config.toml
encoder_arch = "resnet"
model = "image VAE"
train_examples = 42238
translate = 0.12
downsampling_factor = 4
encoder_norm = "groupnorm"
encoder_weight_standardization = true
encoder_avg_pool_shortcut = false
encoder_widths = [80, 112, 176]
decoder_activation = "silu"
kl_weight = 0.001
beta1 = 0.95
one_sided = false
max_steps = 9800
lr_schedule = "linear"
Rows from block 14 of the encoder of a small image VAE, named by matrix and row number. Rows with one number belong to one channel. Each number is 128 + 24 x the weight over its row's rms, rounded and kept within 0 to 255. All counts start at 0.
After each channel's rows are labels from the 100 images, of 14976, where the channel reaches its highest value: "top examples" is what is common among them. Only what is clearly more common there than usual is listed. The data: capsule endoscopy frames (Kvasir-Capsule).
# convs0: first 3x3 conv (encoder.blocks.14.convs.0.weight, 176x176x3x3, standardized in use, each kernel summed), inputs 0-87
# convs1: second 3x3 conv (encoder.blocks.14.convs.1.weight, 176x176x3x3, standardized in use, transposed, each kernel summed), outputs 0-87

convs0.48 [114 138 135 132 114 171 159 144 137 129 127 110 131 150 100 123 119 127 131 139 120 118  89 124 138 138 125 111 105 140  93 156 138 133 152 104 124 124 157 139  91 100 107 200 123 142 119 104 118 147 128 105 154 124 135 110 117 158 163 106  91 127  63 144 141 128 140 152 123 196 148 136 127 118 124 163  94 119 192 145 130 107 140  74  58 103 126 130]
convs1.48 [ 94 129 131 151  67 130 103 138  84 119  88 109 126 129 107 118 134 102 135 104 128 114  77 131  88 109 127 109 127 140 104 111 122 131 124  92  95 107 147 140 164 128 119 144 125 106 154 149  92 104  99 148 214 141  77 154 149 130 139  69 117 150 127 122 130 125 137 101 149 123 136 142 113 106 133 149 130 128 119 152 117 106 125 104 109 135 157 170]
top examples: finding: ileocecal valve

convs0.77 [154 107 138 122 137 118 202 125 151 112 126  92 115 103 152 125 108 132 161 130 148 140  95 129 108 119 123 152 117  99 131 142 123 136 139 121 133  94 103 120 168  88 131  93 134 117 150 104 140 152 141 129 194 118 141 113  95 126 109 100 145 144 103 115 146 131 129 119 134 119 103 123 111 166 112 126 109 140 102 109 180  96 120 141 135 134 136 116]
convs1.77 [114  98 122 117 137 172 102 113 144 115 106 141 140  99 106 121 102 132 128  97 147 141  93 123 137 132 123 150 143 133 123 120 113 121 107 161 107 123 170 142 135 110 162 152 167 133 111 121 168 111 111 133 150 133 102  80 149 139 145 112 142 199  90 130 129 114 114 127 134 152 119 142  98 103 144 154 141 114 155 154  53 157 106 152 148 143 160 175]
top examples: finding: pylorus

convs0.78 [174 145 117 125 128 138  87 131 109 104 161 117 110 130 116 165 133 121 130 143 134 161 128 121 114 116 182 116 136 127 105 136 135 125 111 184 116 162 157 171 104  98 163  96 129 144 141  62 143 112 140  99 128 122 122 136 148 131 124 100 145 130  95 111 128 101 163 156 101  84 122 130 125 166 131 133  84 174 202 130 136 132 116  88 138 118 126 130]
convs1.78 [128 138 148 172  92 142 165 120 150 140 109 130 116 150 122 112 156 138 131 146 106 104  83 152 150 134 143 117 101 106 130  98 147 152 125 109 115 160  93 111 144 184 126 147 147 154  90 129 149 147 145 128  75 126 157 122  93 156 105 118 148 125 115 114 124 138  87 108 100 115 115 110 109 142 129  98  86 119 114 116 116 144 125 112 102 120 122 138]
top examples: finding: ileocecal valve

convs0.63 [158 150 132 136 113 136 161 121 131 112  97 153 131 130 148 143 149 124 133 105  84 168 172 132 154 111 129 130 163 113 142 146 116 134 146 138 112 115 179 121 150 134  90 109 120 146 160 138 116 113 143  95  81 125 126 137 118 113 128 191 112 121 106 131 134 138 110 147 124 149 132 107 137 142 125 177 134 134  83 132  83 134 128 185 156 141 116 123]
convs1.63 [105 137 152 112 141 125 124 125 181 171 161 125 132 101 113 109 177  75 155 146 115 144 137 147 109 144 148 123 119  91 164 166 106 150 138 152 106 139  89 144 144  76 112  96 109 150 143 113 136  81 161 121 119 145 124 119  97 142 151 144 150 135 137 115 125 140 138 127  75 163 118  85 132 110 141 154 111 122 162 140  71  86 147 122 127 144 119 160]
top examples: finding: ileocecal valve

convs0.33 [ 90 142 126 157 120 151  84 112 149 143 101 151 109 177  93 101 179 100 159 172 128 116 144 124 125  76 113 131 142 130 133 133 103 123 102 104 121 104 120 144  96 143 106  90 137 124 112  86 123 184 166  96 107 140 101 142 138 126 140 144 144 119 138 132 106 126 105 121 116 136 161 125 111 119 189 147 181 125 136 145 123 116 113 117 108  86 112  71]
convs1.33 [171  78 104 154 135 145 153 108  93 114 139 136 129 146  97 111  83 119 102 143 103  97 123 105 122 149 105 133 110 103  72 115 144 105 153 130 131 162 194  88 148 147 109 122 138  84 128 107 121 113 115 148 120  94 111 191 139 138 116  62 135 127 114 132 147 140 139 134 126 131 144 141 141 130 121 112  75 147 141 128 119 139 107 123 160 121 119 142]
top examples: finding: pylorus

convs0.112 [159 115 136 186 129 141 161 147 176 152  92 196  93 138  91 144 118 126 192 123 163 124 137 126 145 117  91 159 128 131 118 128  86 118  95 111 128 112 128 113 134 143 128 127 124 145 138 114  94 126 126 117 145 153 158 132 127 143 142 187 140 159 105 143 131 138  78 122 118 150 118 150 113  85 131 130  88 130 140 124 159 139 128 150 118 131 109 140]
convs1.112 [144  60 128 190 114 132 145 146 147  93 102 124 137 128  67 112 166 169 124  98 130 111 120 126 138 121 125 105 125 112 177 123  98 125 107  89 123 117 177 103 114 119 116 156 162  74 119 147 120 143 157 127 130 121  92 138 143 147 103 125 110 116 122 106 109 163 137 156 134 160 133 123 148 100 100  95 130 146 123 135 130  90 137 141 107 152 142 150]
top examples: finding: foreign body; finding: pylorus